{
  "encoder_arch": "mobilenet_v2",
  "model": "image captioner",
  "dataset": "photos with spoken descriptions (Open Images, Localized Narratives)",
  "train_examples": 203450,
  "image_size": 64,
  "crop_scale_min": 1,
  "horizontal_flip": true,
  "translate": 0.06,
  "tokenizer": "word",
  "vocab_size": 4585,
  "encoder_norm": "batchnorm",
  "encoder_activation": "relu",
  "encoder_depths": [2, 2, 6, 2],
  "encoder_kernel_size": 5,
  "encoder_stem": "single",
  "encoder_expansion": 6,
  "encoder_widths": [32, 64, 128, 256],
  "fusion": "prefix",
  "decoder_width": 256,
  "decoder_layers": 6,
  "decoder_norm": "rmsnorm",
  "decoder_norm_position": "pre",
  "decoder_activation": "gelu",
  "decoder_mlp_ratio": 2,
  "decoder_head_dim": 32,
  "decoder_fused_qkv": false,
  "decoder_bias": "all",
  "decoder_qk_norm": true,
  "decoder_parallel_block": false,
  "decoder_inner_norm": false,
  "decoder_positions": "rope",
  "decoder_prefix_bidirectional": true,
  "decoder_connector": "linear",
  "decoder_tie_embeddings": true,
  "init": "trunc_normal_002",
  "residual_init": "none",
  "optimizer": "soap",
  "beta2": 0.95,
  "learning_rate": 0.0013,
  "beta1": 0.95,
  "shampoo_beta": 0.95,
  "eps": 1e-08,
  "precondition_frequency": 16,
  "max_precond_dim": 1024,
  "one_sided": false,
  "adamw_lr_other_params": 0.0018,
  "max_steps": 7900,
  "batch_size": 96,
  "epochs": 3.7,
  "lr_schedule": "cosine_restarts",
  "final_lr_fraction": 0,
  "warmup_steps": 790,
  "weight_decay": 0.0,
  "adamw_weight_decay_other_params": 0.01
}
Rows from block 3 of the text decoder, named by matrix and row number. Rows with one number belong to one attention dimension. Each number is 500 + 50 x the weight over its row's rms, rounded and kept within 0 to 999. All counts start at 0. Numbers have three digits each. After the name is the row's rms in percent of the matrix's.
# v: attention value (decoder.blocks.3.attn.v.weight, 256x256), inputs 172-255
# proj: attention output (decoder.blocks.3.attn.proj.weight, 256x256, transposed), outputs 172-255
v.174 096:454485525497448496555558431596390467443546578548490579551509559489558429444486456483496483547424534509516421548454559493447496460526524502458503521485511535493615596491543476531486515480419537575378474559459428434517551517513563445529457513445540456520
proj.174 101:505461466430416512557520512557523526552522458566552592584430473554579611501485477487477472435441440507533495470449518439428535535594432356431553580443439485516442454522564520485420447611459509530513448517479523458405490477450533535496492506570434474515
v.175 098:494534629595498403542448432549559452519438500549395476494511516498558534469499456421466458442424497535529585568464461591599480549443501508451527520493539523619564414463461405536506578553507578514533529547624473496534473530505472505420502523394483482486
proj.175 098:559520541558580564466487440493411537543529471450503476439529467482536401527508529544498508559540490436464475471535430631414481520440578543581517531547502539558471484508579607382375502567481432498545473455457491548444523508519499482561555516484477516436
v.176 096:535582481479545420533495430463559523455547523478510409432483509544450480536588514466497475541444568522492503469423501520504402519467491507458459524530655487483531516448483541530506519552566520451503494540503480462524482597531537529499459630437506441505
proj.176 104:522420558479538528499625448400440538435447589533500488562491426460510416529446508507479440492478535491521509468487398416570471504482527470475413482503449560549476523510498488488618466472535517575608571601534442556548534453434635525454426486536475527518
v.177 088:619543599433537530464452512521519469448517598552507443428573549433502466443461562510485491460523482534485479468524493582538530524513465435472439495467501458468491523458521499442493511486462411390551529480451494413551534505511559567455557460521442615523
proj.177 096:534505557536474457510424541536451649471509442470553420548500498543448480474475464456568421473484520494538493596569564503486492504508492418496498572477514488599502484425519515574567506564521505455476529467450624528521518452560430525487435512588385527593
v.178 089:544468628412491395505556467412481421437527603409534451497530496602505389509513522414454478485530517475512478516441582488500504396527551520556350439569565535520509543531528454551511565513484539582502442551488430592535440485363395507542520537440545558423
proj.178 088:553568432498566513480533568519509495426504533491412475463446572512546563452403503536415543515534543467514494475412428507458487458543511456499549498498467495498534532463508550472384604489512472449579539426561456508479549513484550452374454472542421510543
v.179 102:461586480420350576468491501509530531387547462483481365431520428518572529462534434504495510549417517594472531502458525447609472482543397469412442496608394542508461565451470477392481465528452478484551487573453495467468535521528558526522447567544451513504
proj.179 100:427520577519567462575511496612521461497436520526441461524422604510530536493526447571457554625536428482491533483519479426489470571586526518526543441494515504490583399464464500594519514513524610533438576492503508385546447548617532552576556479593470521428
v.180 097:514549482468489562521448537549429512507452455481520500506459497491512394461514541506514533433478496539428469539432465525462588414461476479501531547455561509433569528460581562483426535481454446529447436470551475446489455546540536546418532503536397505436
proj.180 104:575518487538536594528475483469575544506488526511469480549362421612578563488555457439525542583440503528428505519495559459489473479541490539523462432590455490555503431456508559527511439548457433587551512442508566516584533484507519610573448421532506494481
v.181 097:389478450512504573525457454375456485482526447539433535494517465433447449479511609581557515471493467504566421472462520570444420474421472418537557406465524532428502476432481558484575470450516505464527440445550486488521433452585561385465485473442472550492
proj.181 099:557494663472444423543539500593493604577461467495457538496573436563472463427547427423533510489439459446456542484600498504488587461563533533507414446561548455514456557513480498531504466485520555526490549509456553551585443461458511597599499549511501540505
v.182 105:496369483643480505430547467510531533442539391432551463483545468441506514538531484574555489583507447472487449440484477546449566574547481554509558454500572481364520493529469488496496584513492467529451543545477426501388455523480560543441530529584449447543
proj.182 101:473583454514524474437546554548521459426553472419532516513502492610499406503515440472463544420429420461517475521476534554412382610504492439530491494418556497519551496477394437527495483448460570523459468433476482434491563553518522579576471460468535511468
v.183 105:458498594538561457519562497526514377495529573526445559483486512477487474470461536476524401458498573446469542499508530600480595570441522489514535418439530383473529448480495487500458515539508468533422539543498512360524457382482480476522523509445518552505
proj.183 108:520492472473450565478479444499481635439516430420511553461487499531538519466465432485545575545536565446611527420506580507530496518617506552471507581468471579530564557602389575487441513503523585511467427477508499438481453527545522590484420547585485474454
v.184 096:403509514461519496537536385528435428476520506482492508484487561562539523411475346645557523557519559509426538514532507439443480609563439462585571511460439449438444506539452482588502489527453587456499476556563553548470550579509544505552508562529537547444
proj.184 101:490482461505504483440497474521623409432534491552560411572466444516491516505499533548537555526394403452507425534442473506552487488432596482445569499509517550464538544527455519505519475510486497467466484511578501547508533526459510510499563559530472547548
v.185 097:459466468413519559454404571452446507558524534558400471518454517474509472507439504492488504563403401487528572627540483527479459506518469513494530459468517528466417523445553492583487482497503409538446550400407459535490586465460462576448511510484448503429
proj.185 103:420437540508461515504489545468514509486413533601522610490491556440489529520562494421530560375463458622517464498392420511598555535487409511483496489478551546393489445619496481412485598496491502552466589516533519498504443397449491457412642415561505434538
v.186 086:474500470491501544450487507469508558437412526567536447519466531498516444584406543486491436477508530559540484448436499535516451583531511470567408386520573438432466450632461546610545469512540391444488447493518547507445445500521586480536589533421444521470
proj.186 091:511502586499379522529571489481474506476546424506558501526441562569394566577529444547520619493532582523441545463535512379458553458554496445363534491496468553448507562604579472534532463506440498534510490459628456427571530524522473560474519581513507470502
v.187 097:473555458464502469516515519536477557510396434477479367556540534482581508496556556473384546514601509571486401587462517523459486532467445393515500446495447470494587554406498462446465491503429439518513517507482522479600521577517540475513508505457455471549
proj.187 101:439516499521583481513509437429528555511456507571458545509488483395479677536552574488529483506377569507475540454537465471427503528505592532474497553475596460394517450499479561521509490467592503538461517484563448517491518540497395605437505464511495505512
v.188 100:546568491472545516482488516535487522473522522547582457546459450512522499569534539618498444461559430424553485448511434604477443484498577572546472509416521443486474551553455445517541525380465511484442567471513499583469473539565489494466513524462488556586
proj.188 100:587532494477500512442453546440591377509538479468529526523534519482539509521499538546482456459546552504431474557459453478575482486529581466506447390495473482568441527478521603518502440578492522554442416482504540495526483508508543519524525531572549524497
v.189 097:466527504472489514514477350380468484400424415415526526506554460551570512511541526521451389522555495520471485433483597475485503523485498569430545509450424510531415397629477535357605533556523455519459487399516409507460451490565584540447526523394561453470
proj.189 102:622483450449525528475602525457538422502525523539542519484497508490592579538503471501550525565569515538558615517531514505505438459476496424540496516509481537423592576538451511512450433464365530488506535471484401533463516603423419583547533555497442428469
v.190 102:519514508532483502456482594487469483512491590490537509444455488456458455483460477501565539509451564484484541540509444490522483533478524508430491561427488558441525426582504591507445426460469552497361568497432494546480519493472404550486602521510516522492
proj.190 101:522531469509441443521450592518477510474445478459599582526530481512468585540604486492478503489500458483562531441490564539482400451494511448518420529530526454493533561501508505518490547523457482619500432464495524504504513410542520471503527474528542439497
v.191 093:482494567566496522476463548476472581478470595542597518535537524544480490465506494432469425508480545498483507431462529478533634483537477546427469501503483511518444527492438580434530468607449527435433498500541464628550509537536410458504523501474438546442
proj.191 097:518526517556451553467475580442492584469458480464518485498456535557520600463461443448506480474570348512488467479419541538501483581512484416508466529430571553521554543521465456533514415496511410543457629536526475426474613472402542555473513506479506491478
v.192 092:543432445527483461495521503479464532482426547508402495497519504520573531544526502504538536558489543486580506492466569430522416562478540465510518582399457538524488466475445505550480484459452468551513560509489580529513539531363416424488503539630568446486
proj.192 096:457538503508501544414495452489540437574454550516582551440515473441457508504500606572509473540440513524514500422462477451501461480559567450563516480416512463562489390504438518492410577455489420412559508505487405478414443484524411504532486548485487474582
v.193 097:486523515466496549400544487416549588568518431513575500505518513480525562549449420597492564575557489445456541566543480503538502593455495555428480453477547439447484461383521544444458496398453516514625444525461534495474484601544484462538523540525469491498
proj.193 104:460441485527448471529424462498550528490475555455482545413514488583492478481411533452568490472429547520532503480531581461489432458537422482511510562468424575496481423555417572497496440517428448438516520435566615455543549462465525493402472514484507530449
v.194 097:451553514531537453382566423467481435458551512543530442447427468550479568496444431482518460524496490516595603494536512439534463476572469483518538474547484494460513562513537505496466489503399475586466536526495479440554539549567437500493415488462531437480
proj.194 100:462475518474533556589506439592550518559531433510561548550478454480480394573444547480527568485508556465512440536526427491551586463456487539533457550546569511584535532498475468512508445581552570506599534442530478440494530445478481487437436480507551474548
v.195 093:408500518546497526504553458486525528528448613583441502503561462457460469622517388581495543603474418530509515476482506409536501528531424466547490417488455531437540425488427472540491507564495474422488473526470528590496490581536454533543414481557458528481
proj.195 100:551485357528430502512447549535500462510518456471618484573424459465556433472461443478558544471486513450557479593478470523568500412485500540530499494512521484458486498554517460437479488484502430535514598498476508430530486525515470483550569471441501414500
v.196 095:486531432501485540505470501439491563535512487459473454426542558495473462490473444492476505514490405476626545456519584626417433524489593427514532516546530505568411602555436567535516453498471521413429501504487454404531397610515386458444475520517494488365
proj.196 100:528515611550543467560587493547542423534377532467517570554577476486443616532455434523474538527501486522559488555554462496536553492531499452377552577465398531437431580486435501431447540533440494535549497519570480522488488529497452364501521648482439558521
v.197 098:394474532487494477537468507478468442519349555514573498500635466456579465561562485542552485571545558465483445518542445403482535598512470532413466558401493421564556611450402479495505514463559432523519530466497469489466637478542506501525518506608515453512
proj.197 104:430564518519525605447454439515434457476408522579468440470510619503537580566435554516409492492444428509449526512467541543435503469555466583545507433520537472417534441540463590499422493541522537570505485579508502471517444504490524504521494437486536413464
v.198 091:492504501514531438525425493498469521543398520572469484579555575479494517588465478438386464535432494466556471583475492469529475508627552507575483544406517534518508465457504503498542469498449495516373432468447444564440500456507439496482539471437379554448
proj.198 100:382497591500528453526516531528496495472509558431504546504486431474645507516490393552493464539546410509400481451561417432518547398529591547580440509519473448554423539502486460420455461498474465514510535508496551547489566530590532513483488477494632473433
v.199 101:456464460422534555527570496465539484483535467464442442485450453484520557559466447563606522444408401551468513443569529486498381486457555549501551443468436554514545520565417478521541498520449482553459484475453487518489484537543481535603491486552502467553
proj.199 106:472488438534443472561482429616546465498429522463506446535441531555586493538522542484470475568346536532446562528434475518448466523566525507517472424584609473489506485506512519514493489493505410559506501556549555519543503472444512471483502521523460494499
v.200 100:506601492507514539544496543511482570489528466525509504499469561497516554479459551529450509491420515528467474556483408524554507516515425531518518460549485496540613499497516477432448493495622525544588513482392463535517410460520463456566600543451437603478
proj.200 101:465534483503558482570494460504587403460470423429539548490550536534511510525505492527603459402541535373454480475477488505452410507529460575433448480426462479563452454468538535368533485521535578521448495562472600445456465480433576569457515393464633499495
v.201 097:487474432462547528389508487500548593513475346490444588447505434472494555491502486430476483455476443491497438436605508377606529522548423579469528558574422563455497591464529491477532544536562509528513545524443488471492481519555526557516538428475507427405
proj.201 104:492455523513544537612491453512550448503503516426497532516497479527491551485523424496500477467456589530496511455542491603397598512500549583473419539470505498435494419369472646587630417555490561378483516497571411437540560446490501449461454483560485494431
v.202 095:445576471542508556452582452478486396452489508479519503539400524489499531526641454510498548524472536518498470463453508525555510462545467498579447566492480516490450455518467499499450460445501638542566546515553329467484483564445445545509488433556512518414
proj.202 101:476526398471466464488540555533462543409495460532516454439514423515484482513485505572489358536507489575559472503556435395522507465542469525510600438448510395502485543511543461405526557535493475453593405486467516459477472539533472425487509536532558624561
v.203 103:493596487469494404418493544522465551571525452469513532554485525549475484540523556627562504517583483546443480503467512471588503556566500533582445576545512488516450404469455468557496555509488563542483515504479542454618463521502419494412559410529479547468
proj.203 105:498425466529454532467577488511506490436515525418414498428465509486564562384500498424548465490496536426580454446476449515450467531473512503417426444444416550584493455457606481510483511488467480565503477450553523410448566541512575546503455575499543460579
v.204 099:501525399519586506592494443517545486491416476490501545531429569445374506545491525599573485521428596422372547483512577514520583538520584500499473431583494587513507545567474501607477571393537391477469600612567469518587439480502495462535531504523527515480
proj.204 100:604551478542575505492479469494504537437472415540463480519517430533586413540516472498455523434418507551555511493541418485433397561504549542423447492489484590529505437477581541449538593553503516513483414537473484474477483563560490486440471487541496466607
v.205 096:527527475437505543544452399556522429512569438455516457575548563545447593464406468491477567521541511542463524613530573458469434474465469570491567534482527539497480575482507465466566563496477606536606502552562511641540444495447435497479553467491481542563
proj.205 102:446492524598504583486600579543625512447485498435562592576608462474577511500528484545434525514429543519448501502492525418460533553447510536466500401499451517585465532577570572537455467567576485415473523518470533474589580532536457516566501475526530460295
v.206 091:513510472524498569475469447476511469441512424514451517402520507459520543512540442477553515416596505503534533391510472588471612491464584550552520488457454542492428513456440524475378427423489460502548594563500416533525498594522559559515399365472457465501
proj.206 097:606515503499550572502482504477510489421458536488566442552567506474467389494483388517532509628451465473614547465538471498509463393592533436438571468385571508412586508464530442521596519539507506621467533517566607478547444462490497462448451472459461559519
v.207 099:520488571472495533510507517439548603494429563538440544583519504518453550583501427556522456451514508496521510582546483366458501518510570522460530528514537576512506506524526495535531514484505387601491483476492502531452522487413542550479509621517516568671
proj.207 105:524461455576525461570592446433441446568517478546518511584483502511498583492515577605538491520503572511404576464549532554554448487539500521503385496587560470517506478541575467490516519419447445503558593467449522537501607552445550509495436495580521535452
v.208 094:455387488464525444394490497534435588549442504461495475545513498550567586500526565512514448464458417562411538579607566476408479518500480612459532433502441462358458501504441583568511474406519501500402460507477437577505545517430414551486504634468520515489
proj.208 100:523559533517458351438443456587471457509508566463476549488521456463464547511586418503468540528521516478470456445519490517515547476568494529547398531537463583502515419538557415477470473583489423469524441467474512479455483601457509447539568457572499491466
v.209 095:496511430533535505500503474497553547528427464583538444490570509476405449542473578461532577497504475489507421601494541428558515459448606556455535523509487473485498508480534517514509601530429482480455546462492492365405491448481554495490461516452469514528
proj.209 101:508411461541507404466642500454497507381531494495513557461481552504505476578532519500467440512520556507509438530470477528449511535595507507498560424511632569506545434559416478526458500352468501478571574502389541452512503516484502536511385483468507470466
v.210 097:526435633447540522514535541392492581522508463522517529519516448457477485484547517479531419525494501530344562479539427453524469550490580539475497539476456439406531446579504495517437520532527578576529569510462428454481516526530503467538433526481452521500
proj.210 102:546464462436539463474437483461493448526501470482505435444538439444491451433507550532427410529457515651534465504472484494455481403494489565552582517533505521522580456589512476544566537544453573518411461520563552520508516595440497524483535400523527511479
v.211 093:427501496452587524520583536391474513503408481606562527609504616504597533558413546501493443402479530520573480479504453489544494510478548393525410482479590516531518524542412528507420614515438512522546472452547575516536484461502507484614574550494507564520
proj.211 093:482439536427514482528475457496494513509520478441452559500504439507547423410553537506425451463559571460516540538494449453498453502480559445463543539529584463428505463475378542578448544441485496691640506537416544544557576524537535461533510546462481590565
v.212 091:468442496546544592510448465593426504451469518497484474562375643535518481523450514470519496445541456552423501464430555459562497525519638581419453457520574453417456568492464488546508540510509463492410467447532465452466508496504579584434509480492487468430
proj.212 098:578549555529510496473451494469505472466561607427482551514542520435568522550429494430406556538462521427349533479440422477517535599416521435531450548501563518415519447497539519451439466509492490471418490429508447538534468513462436393439557555601535509592
v.213 091:468468514407501486452502492537495510517503518507512446553474473454521554551495559575578455534583503500477474501372525545501516467512508542465511509473519529576462555534474499536557580555617512543524496425530487501511520514627485406575525481518555512479
proj.213 093:420505512560487448516528568490452508435556490523517480410508565557558465505548586432393547554460452498563544520450480530443534560581463585520458498367531505435469459448494551538611400533516424445502464536477421419520514513538441537538464452569499521509
v.214 095:485650516587487597547522485512447474506517400470515555461488561586435548491482465520499567437495589493451449522416387483464590543452553494504518505497505553504566464565567543530499526486516529559471482503456505456523437475463452504440397528473575521507
proj.214 098:513475510460529430464542502464514615429535557541552472435536513417533488511435567529469555577585591428499584470481548487535457445586470487553547438521440522563448535487582481471470544474520598527473506388460430510502455503491424496500409494561572557550
v.215 094:621476413553529502473459477528547513515495538559478561435508473536592525561625570502508575515489503557530521455487473536484457459475587568472386556523505475463427398496560511539529541455510527560493516524404467497470527442540578398563508572502493461551
proj.215 103:490506498462465549521546531471411519449537420418574521455530526482451426503458533444522528537470487570533526464491502449497493557510455494442514519559573527488527573504530460586459431454514438569604512419508479583510551542450538600392494500526441528366
v.216 094:516507437508608545519506571400603566478575428488429482554525496519512486486518449507535564431609485504507478543486493506612556498502497484546525572473493505501462514456542573501479516514424471522528448504508358479515614482522569521482414462434475553504
proj.216 101:498483543563495546478493515495422454516481482473490560563490465372455559504538496489505488495462510531461475508529453540436560519557417594538483488453523483420473587429512508585554484561475533398592484419495616448524488529501464471562559486461516554413
v.217 096:610476556553532471499378525576566581368503496483483491486531435596429474461466456483516520573564495559502504577486497529436457524547516540514525509573483361503489457504549551494364572475534489509457502569552540523502553514471499566579517509543529445539
proj.217 107:501453503555528543497454491441584517592443477473487462410512503524526467440372465538574576492504442452537446457475577424581460522454564495395454519541414542506407471478422472489571535518425570471552504464432553493416543506446532486593518460585533454527
v.218 097:486496499422473478479473507497578453530491446407524555509580432446401545537560516499511577607483450489445531529504451510491560432514465481490459522473565465557480484444583504451516466475465478537530498531505581499406462483462425432509462504463456447513
proj.218 096:498455580588438504468575473514418477515438576471475479506469554514483475453533560535474545500514386419501469489495509578536541590444523549491528484510478462525470487475452459493448455479430470573487539486599508428510467617524548573505475567473505482525
v.219 090:519505506545551573485398517567544543465499469492512474593535549585595505441472530550496496490548503423515596416479457475557507496493523485521516531568584436457439452420498415552548485452472595369471541554513501532493566528571544496451513505554520618522
proj.219 096:455517500511513470470508545544474453460512533513498515577411489415605466410591495548547466526510527574645457525536543418502571500433563457579497510534490547546444448508476438482508469473497484561547422441448455513433394612445517453524526460474501528463
v.220 092:457499434459472546511460394508475472445437536482471478516430526455403559550536538489488527575555493511508547542482459494410470477515578524535507550466617484453489514511516527526461617428556619512541502570552394470498496501456419479488542479518544429566
proj.220 096:556583482535552469413559582464520503561503591604528491490505493535546513574522524490494464578508395548373468378481526512421507451437550489448412474546426492528512529479524560527456540580490493490445478457565495489536508438517536580540431580443530635608
v.221 099:539553520476463564458454462599513517466444578530524518391527485460474629495433488505514480497575507411523504448472501568487601523519530472554489514539433492545559565540478488513519464525525482517523535417595426504468448542523492529567516479449480509584
proj.221 104:436531541496515462540483550412445468585557459634568389497446564514431493386505501516450514552479457520450507483545450521544502542509567509490466514439476579452523555508560502539593455512372550539432520489493434415434537446485446511451467536526564462475
v.222 096:489462481426449538398493486461496463547532504537505556541520458443513577503469432502500483547551510505555543556534515543565463499526493519614522521524533413474526510464432621465506496459513555426434475520347522504602502558544547486602592488492568578501
proj.222 102:491483453508534474472451638580523438473479509502398567518511517422513441468487422533514469485515426571488452430542438478536444502415424507500508459512544495413507500543504503482426423580453498544472548510559503502505583538463526537440401425425425430508
v.223 103:463527470579520419522485446523541511468413457573478526444584500512415477441538427579565551512532574417477492521526510455509457435508568563465537434533468474434476577456638511548533511379414523567426546539450460427503476471500400528483525464497566555454
proj.223 102:507556490509490535586538442487489468479447553520495466446446492539493473545469413498455493514588512436494557521496493552484571483436509577556536527514472559568612522497551463502576478486479472513482506492489559477506591506439492450489479532525504470486
v.224 100:537539467448498435469428467491470500573586481498493529465562430504542447450477558442409542502466547510479506504382552568459541503479491472371487411528463526572533463504487400458535486497555480472480519501513497462410444502464480456503476527512511581604
proj.224 101:466445530479594408449489500544488486386592519512560442522421484482486481553533455522472495498482527426502547533513482476590397573435537490456538583475471479566507516467483584436477567510438546575557531425456495530467528495527445503457538528383509546468
v.225 102:487535468529398551481480513484444496516541514575482499506611571488492427567523516534464561467440554539554457514504498514436557485441390524505551427555494517494482538526525524452520530445452449540541531498440561523506480461494492504358473513521532555471
proj.225 104:513475484507553573487458503480555485524547515460557482486541537525503474475545506542572497537579551495491432540406529535511398513493567471447317508544461499534444509526512486514587523387579524415491452545466485545583522503528539527534426576503519552459
v.226 095:467512496530494601486521483491470526457489547501582528553481562450461474466442543453489456480515503471334563453571465482525481393516430458429588532595498549406485558494436492379623467522439514500514580494529448420480562530525412581511491546478548403512
proj.226 098:460451483494441454508463478606522425443457535569527533466516460445482531421565588463504544464594530452453469550414524474453482435517447579504506381447448517537547578548471521492496471501497484444534447439417530509469477439492432467479492527508468555584
v.227 096:468469500481477471491497463537469553493530525468479560451450521545398419532462419413479467444518484513535530586527524454487550481479635503533501464545459504548454456607497430517470532477438523435413429484551466580447567492516598581556494539507422583553
proj.227 092:551415406503478500497516434571608551532524560481508532447533471509620488529522487553583522446525617523603483549447508613494447497475517525438436466468530502511528507452477482538494467526599540523497489458518459506570509447559551456527580448425587493494
v.228 097:470450438470577534491533551427594450585496519510466486501566461501472427450527585572471475570500477551527581487403521542526499419535494460525504475333506524466488431531463510387531467527558514453518494478528456433473539543510507359518451514566496527508
proj.228 093:495633468598496472439616602461408483392434577479534432585408550499472484541559509437483490420497558498549405463496547589427497435542503484546492484560518531365486511497466503528521505476479524479457489512463573430454457406526466507516544464461540602465
v.229 095:540499490505483517549529478535419583490503468555494429450442372479489528518503534395488587535611579454545467506434556596453430433497567411487507501528452481421579419425567492472440462565518467476511471501449531496531549483483558480520493437495482556533
proj.229 101:509386534460511570485534448535440469534512408352606537469506391496495537489488478602446426569470552531501500515577464489491541489410505537519481522506524502461528464491548489553599479575574529493479477472487517563466466479467502422491448420431587541531
v.230 102:532555480433520505566534665488518515483507458432493473560477507550543442542525497531562441470485511442487439521433579534531571475548480526469459543456615451568579540418471469509497495413456505544507515439541475491530469517495509489517489506510496506569
proj.230 103:415421530484455491511475427523476540548526503473480496552500551515514493455496457470431527582430470528588523495596489501367536476390505468413559483501475521437538586521585551591499522598506563544530612562446454514491511477456451460509461477495471503376
v.231 100:483525526485551444447437514506449492498507532491509475566581454516478485441539365502495426554419514429492458502467525497512490439423599540565511490492566503486530529465532514591447480515566394485409514441476505423462489465547563580483406489526541418550
proj.231 100:433568403592490437562448568539558440477538475538474567491505506500510477477465483498455552509433464538533481431598447451533573553587561622472452535479526433436608477452513493491518469472432499597502567532485543542497504432455415421566473402455539452468
v.232 099:491524454523457514557560491539407479511505554521400427396536423475479475472572543491525493467510477515457545451546545511544540437477442438638522479476509590546535461451514574552524511558590447463502512378487521548478489475525658442535522584523479460539
proj.232 097:465564449569458541445572503484456400545387552510443432431544542503455479518406513602570500453480558495562413530473495512521530415504527490488559506499424464494423478531490468526516535539510405454505476494536520545500494440442506550548459521503491418400
v.233 094:547583464421529539511435462502508568540455513510496466442515465423427494487505489479621475463468573500530536577580460481520456482550549493546484548473547502552450492434444520542456559458542499529478386465472531486481549488417529488412484490514420628474
proj.233 094:561390494622456546600518530496470486532491598558468542578452570526493555477502521564536603514482590499440414365534497444518434451457490541553505574482457621554527492462587497580596531476439536563427533577495524492620473465431534559531584496491562487502
v.234 105:533527456475389513536551518502445476512499543498500469558428453462540561542468419526451461504495468486520542472500441419557517582412445493506496487429624522554487551494393519533572464403501550487508438501513521420539443546466555438431476484515544540550
proj.234 104:497457447518521474486556549465641551523493391575414490508553467528547477477472452446544457440452616431464467531470575545451527519455514420469565495526383568451483486534563489489527457626500535454553504590492522496434474467567507468448483555540552483552
v.235 088:440456596477557509458482438501452443468595536532536526487429570475514470438442454390471464460493498444467548605487462482415500541503514543517518526434524526421552494498563490470448436428537511540438445483496477503408553465536519425435512512551501561545
proj.235 096:565491541533493514516554642431543542450548497483543439435500436527414429527495572506579534452554526556494475462504606504483524511603575496451540467485481426435462501472524408505481522577441384532498499512499524479559527509457557550554550464495406418521
v.236 103:580417465376444557464475457534508486568481569392545409546569573503547453483438407448530545556555547515504442468405526421503478494453593483516504458457494474526481480442481460588521526465437477511474503419466469493481503521461463371581483486504507486539
proj.236 107:502538540500618463447446489532528486524488438573507577515500502499540465546478457661468562462436460434495527502579508452514546476437416519522595475517526438462406477558474574436510609546484597553464355486601455522500383498517543550461502423463480496524
v.237 097:471550424507503455411481527473492493450532536484455430535500471528556438423460540485476582465526490600530450385474551554504540540624540483390503547497350408501521516548437511466482488469563579574517494525527522532536363503503518567478445491421418421473
proj.237 093:455569501420532536519589442520482538502507515403531462520472520560451520444529463494409505484496472451515538510409491477531578559472481519493448493391546592531501502583441447451532449541428477487437412400554532541442533574528493503443373450593431508417
v.238 099:549512477490544483422523577486562627489524522495526510402534524521563551480433543456505524492359461430447478481485513532445556453553481431540540480430431525487513503468498595537526438532520520491571561461546614552485484520556446514446534499529477557470
proj.238 097:520519472486415437502469506476510497507619490516615443516505470445580514489514496496503519563572583532445491526586537453556513448496548534523494497567531515492509489502513497500631580566475514516368524544601557493459502475424521505502480564513482543495
v.239 100:420384443555482545553555428541500584540542468357444508541538519574423425394511530504483517573498467570497515520526515475506459530446418507475484483513561442534512547494601431492411512483497446530462499432550503548508480545492603509463585576536527533482
proj.239 102:513480436393492492469377458447433580450479437534494488505456556486499499424437514491502391491528540489515516561557512472477527547479528520539571422542538459480453538528420613494489455556403551521449493559460473461523548461501508518469514561537592482527
v.240 099:463533483491536463490487432560554506567460434483437600551434462446509459487474508408458527571453418549553498451487462510348489511564520619519488470503483488452514453539530517433485518532466470538526432519502409479503505538533574477575480477483510525515
proj.240 100:548566586515496508506607574372482431539539548562523423549539555568505526430528553521490537505515508494508531491545454487487444534498542435470505561452448471488396514562587593550451505487441511479538545500468517459572522445571435472475603593460503473515
v.241 090:464446496435380474549502531564451558512515509452461519524519469415445479463529532520505546469527551555475556426525532492539557449490451570443472489488541524519616559534462437503529493587485487540521465588517474450603543622495435588459528506453476478520
proj.241 096:564499433458530492542480456514495403627489561546497492496390553545467565502478457540571538545463523503493537529450455424525549498486565478497502446486489453444443513431527477375484504539516446423483561424537538444521465579444524483442504479503499567468
v.242 100:459539602578511491376498515420498563501452503435525527453560506482516534520508409609481491565457529544510445566392541532454578521424456485415497467467564499444515512521489401565565533597461532483529590557442537439487532559507526542475531497480552494570
proj.242 100:540479451470471519475606493502477490486488492522559448461429451504469493429424582477502500470446413410450527629526488531583517494480588414537529556584494524435483365414595539465441508549540494549486490454504510557424587410400459443530530392488497512513
v.243 101:382507487520511543449501424453497487494435479438485460449481556559526539547460529481505459478502563491497557539468471416569577512560461449425557372463500468496444515453395541527517486431462419458423629460531498527531530366542484423444498468510527476465
proj.243 105:542517490399501473507475532492484593500467432511462607458486527547457373409514511422479530534475532367526453560455567541499492497454507550550451494558425480598514503487496439451588536459480531535441486504412520443490538493456522622551499507516455518536
v.244 103:449507445531497467609546437570486559530436395427378450505502469561443566553489569520447515460550520508511469525515510558407467501550440431497516433412490513512503524546465466440519446568353432442529431524507495490423432462491564455468482531463440471493
proj.244 104:494486555466551518470477528444528569427437499508541521555481539478535484527508426435505521548551516493491490545532498610553468453581495482494443458586547457530535608604617613525380554487576544540491512442540553468489543525396488519448477398515479503513
v.245 099:491522565553417421449510557519557412475504499462488456440495479518500534490417475499490444471479518461457492531455515578474560421467523423546528483532524494448498538492400558580508566510448512591500546498416519612566463513524496477572541547498482360493
proj.245 099:514361483473488471574469445547485445501504535463484505497556447593473427498491587549418510529496505476521502488546523490493585475523414484440521513522506511551495423525428484471452492528497469565486521518513542460484446495530488503399527456470509499474
v.246 098:510444494558518523527507473397645527531448459450463442470606550566602509454493567495465491444469450518473554510536482550566538602542450442510474498586622498554499557581606394484521538435464542435597539531508456481533463517544506427488490482496404468522
proj.246 099:477553462501487597463427498588382527544517515451422552537478412435583550468509455539549535433509441450442446550516495473599441471605532564431514556423522517551475522500562502506517509499555525462454419493535507443535544562490520552503475620470544481456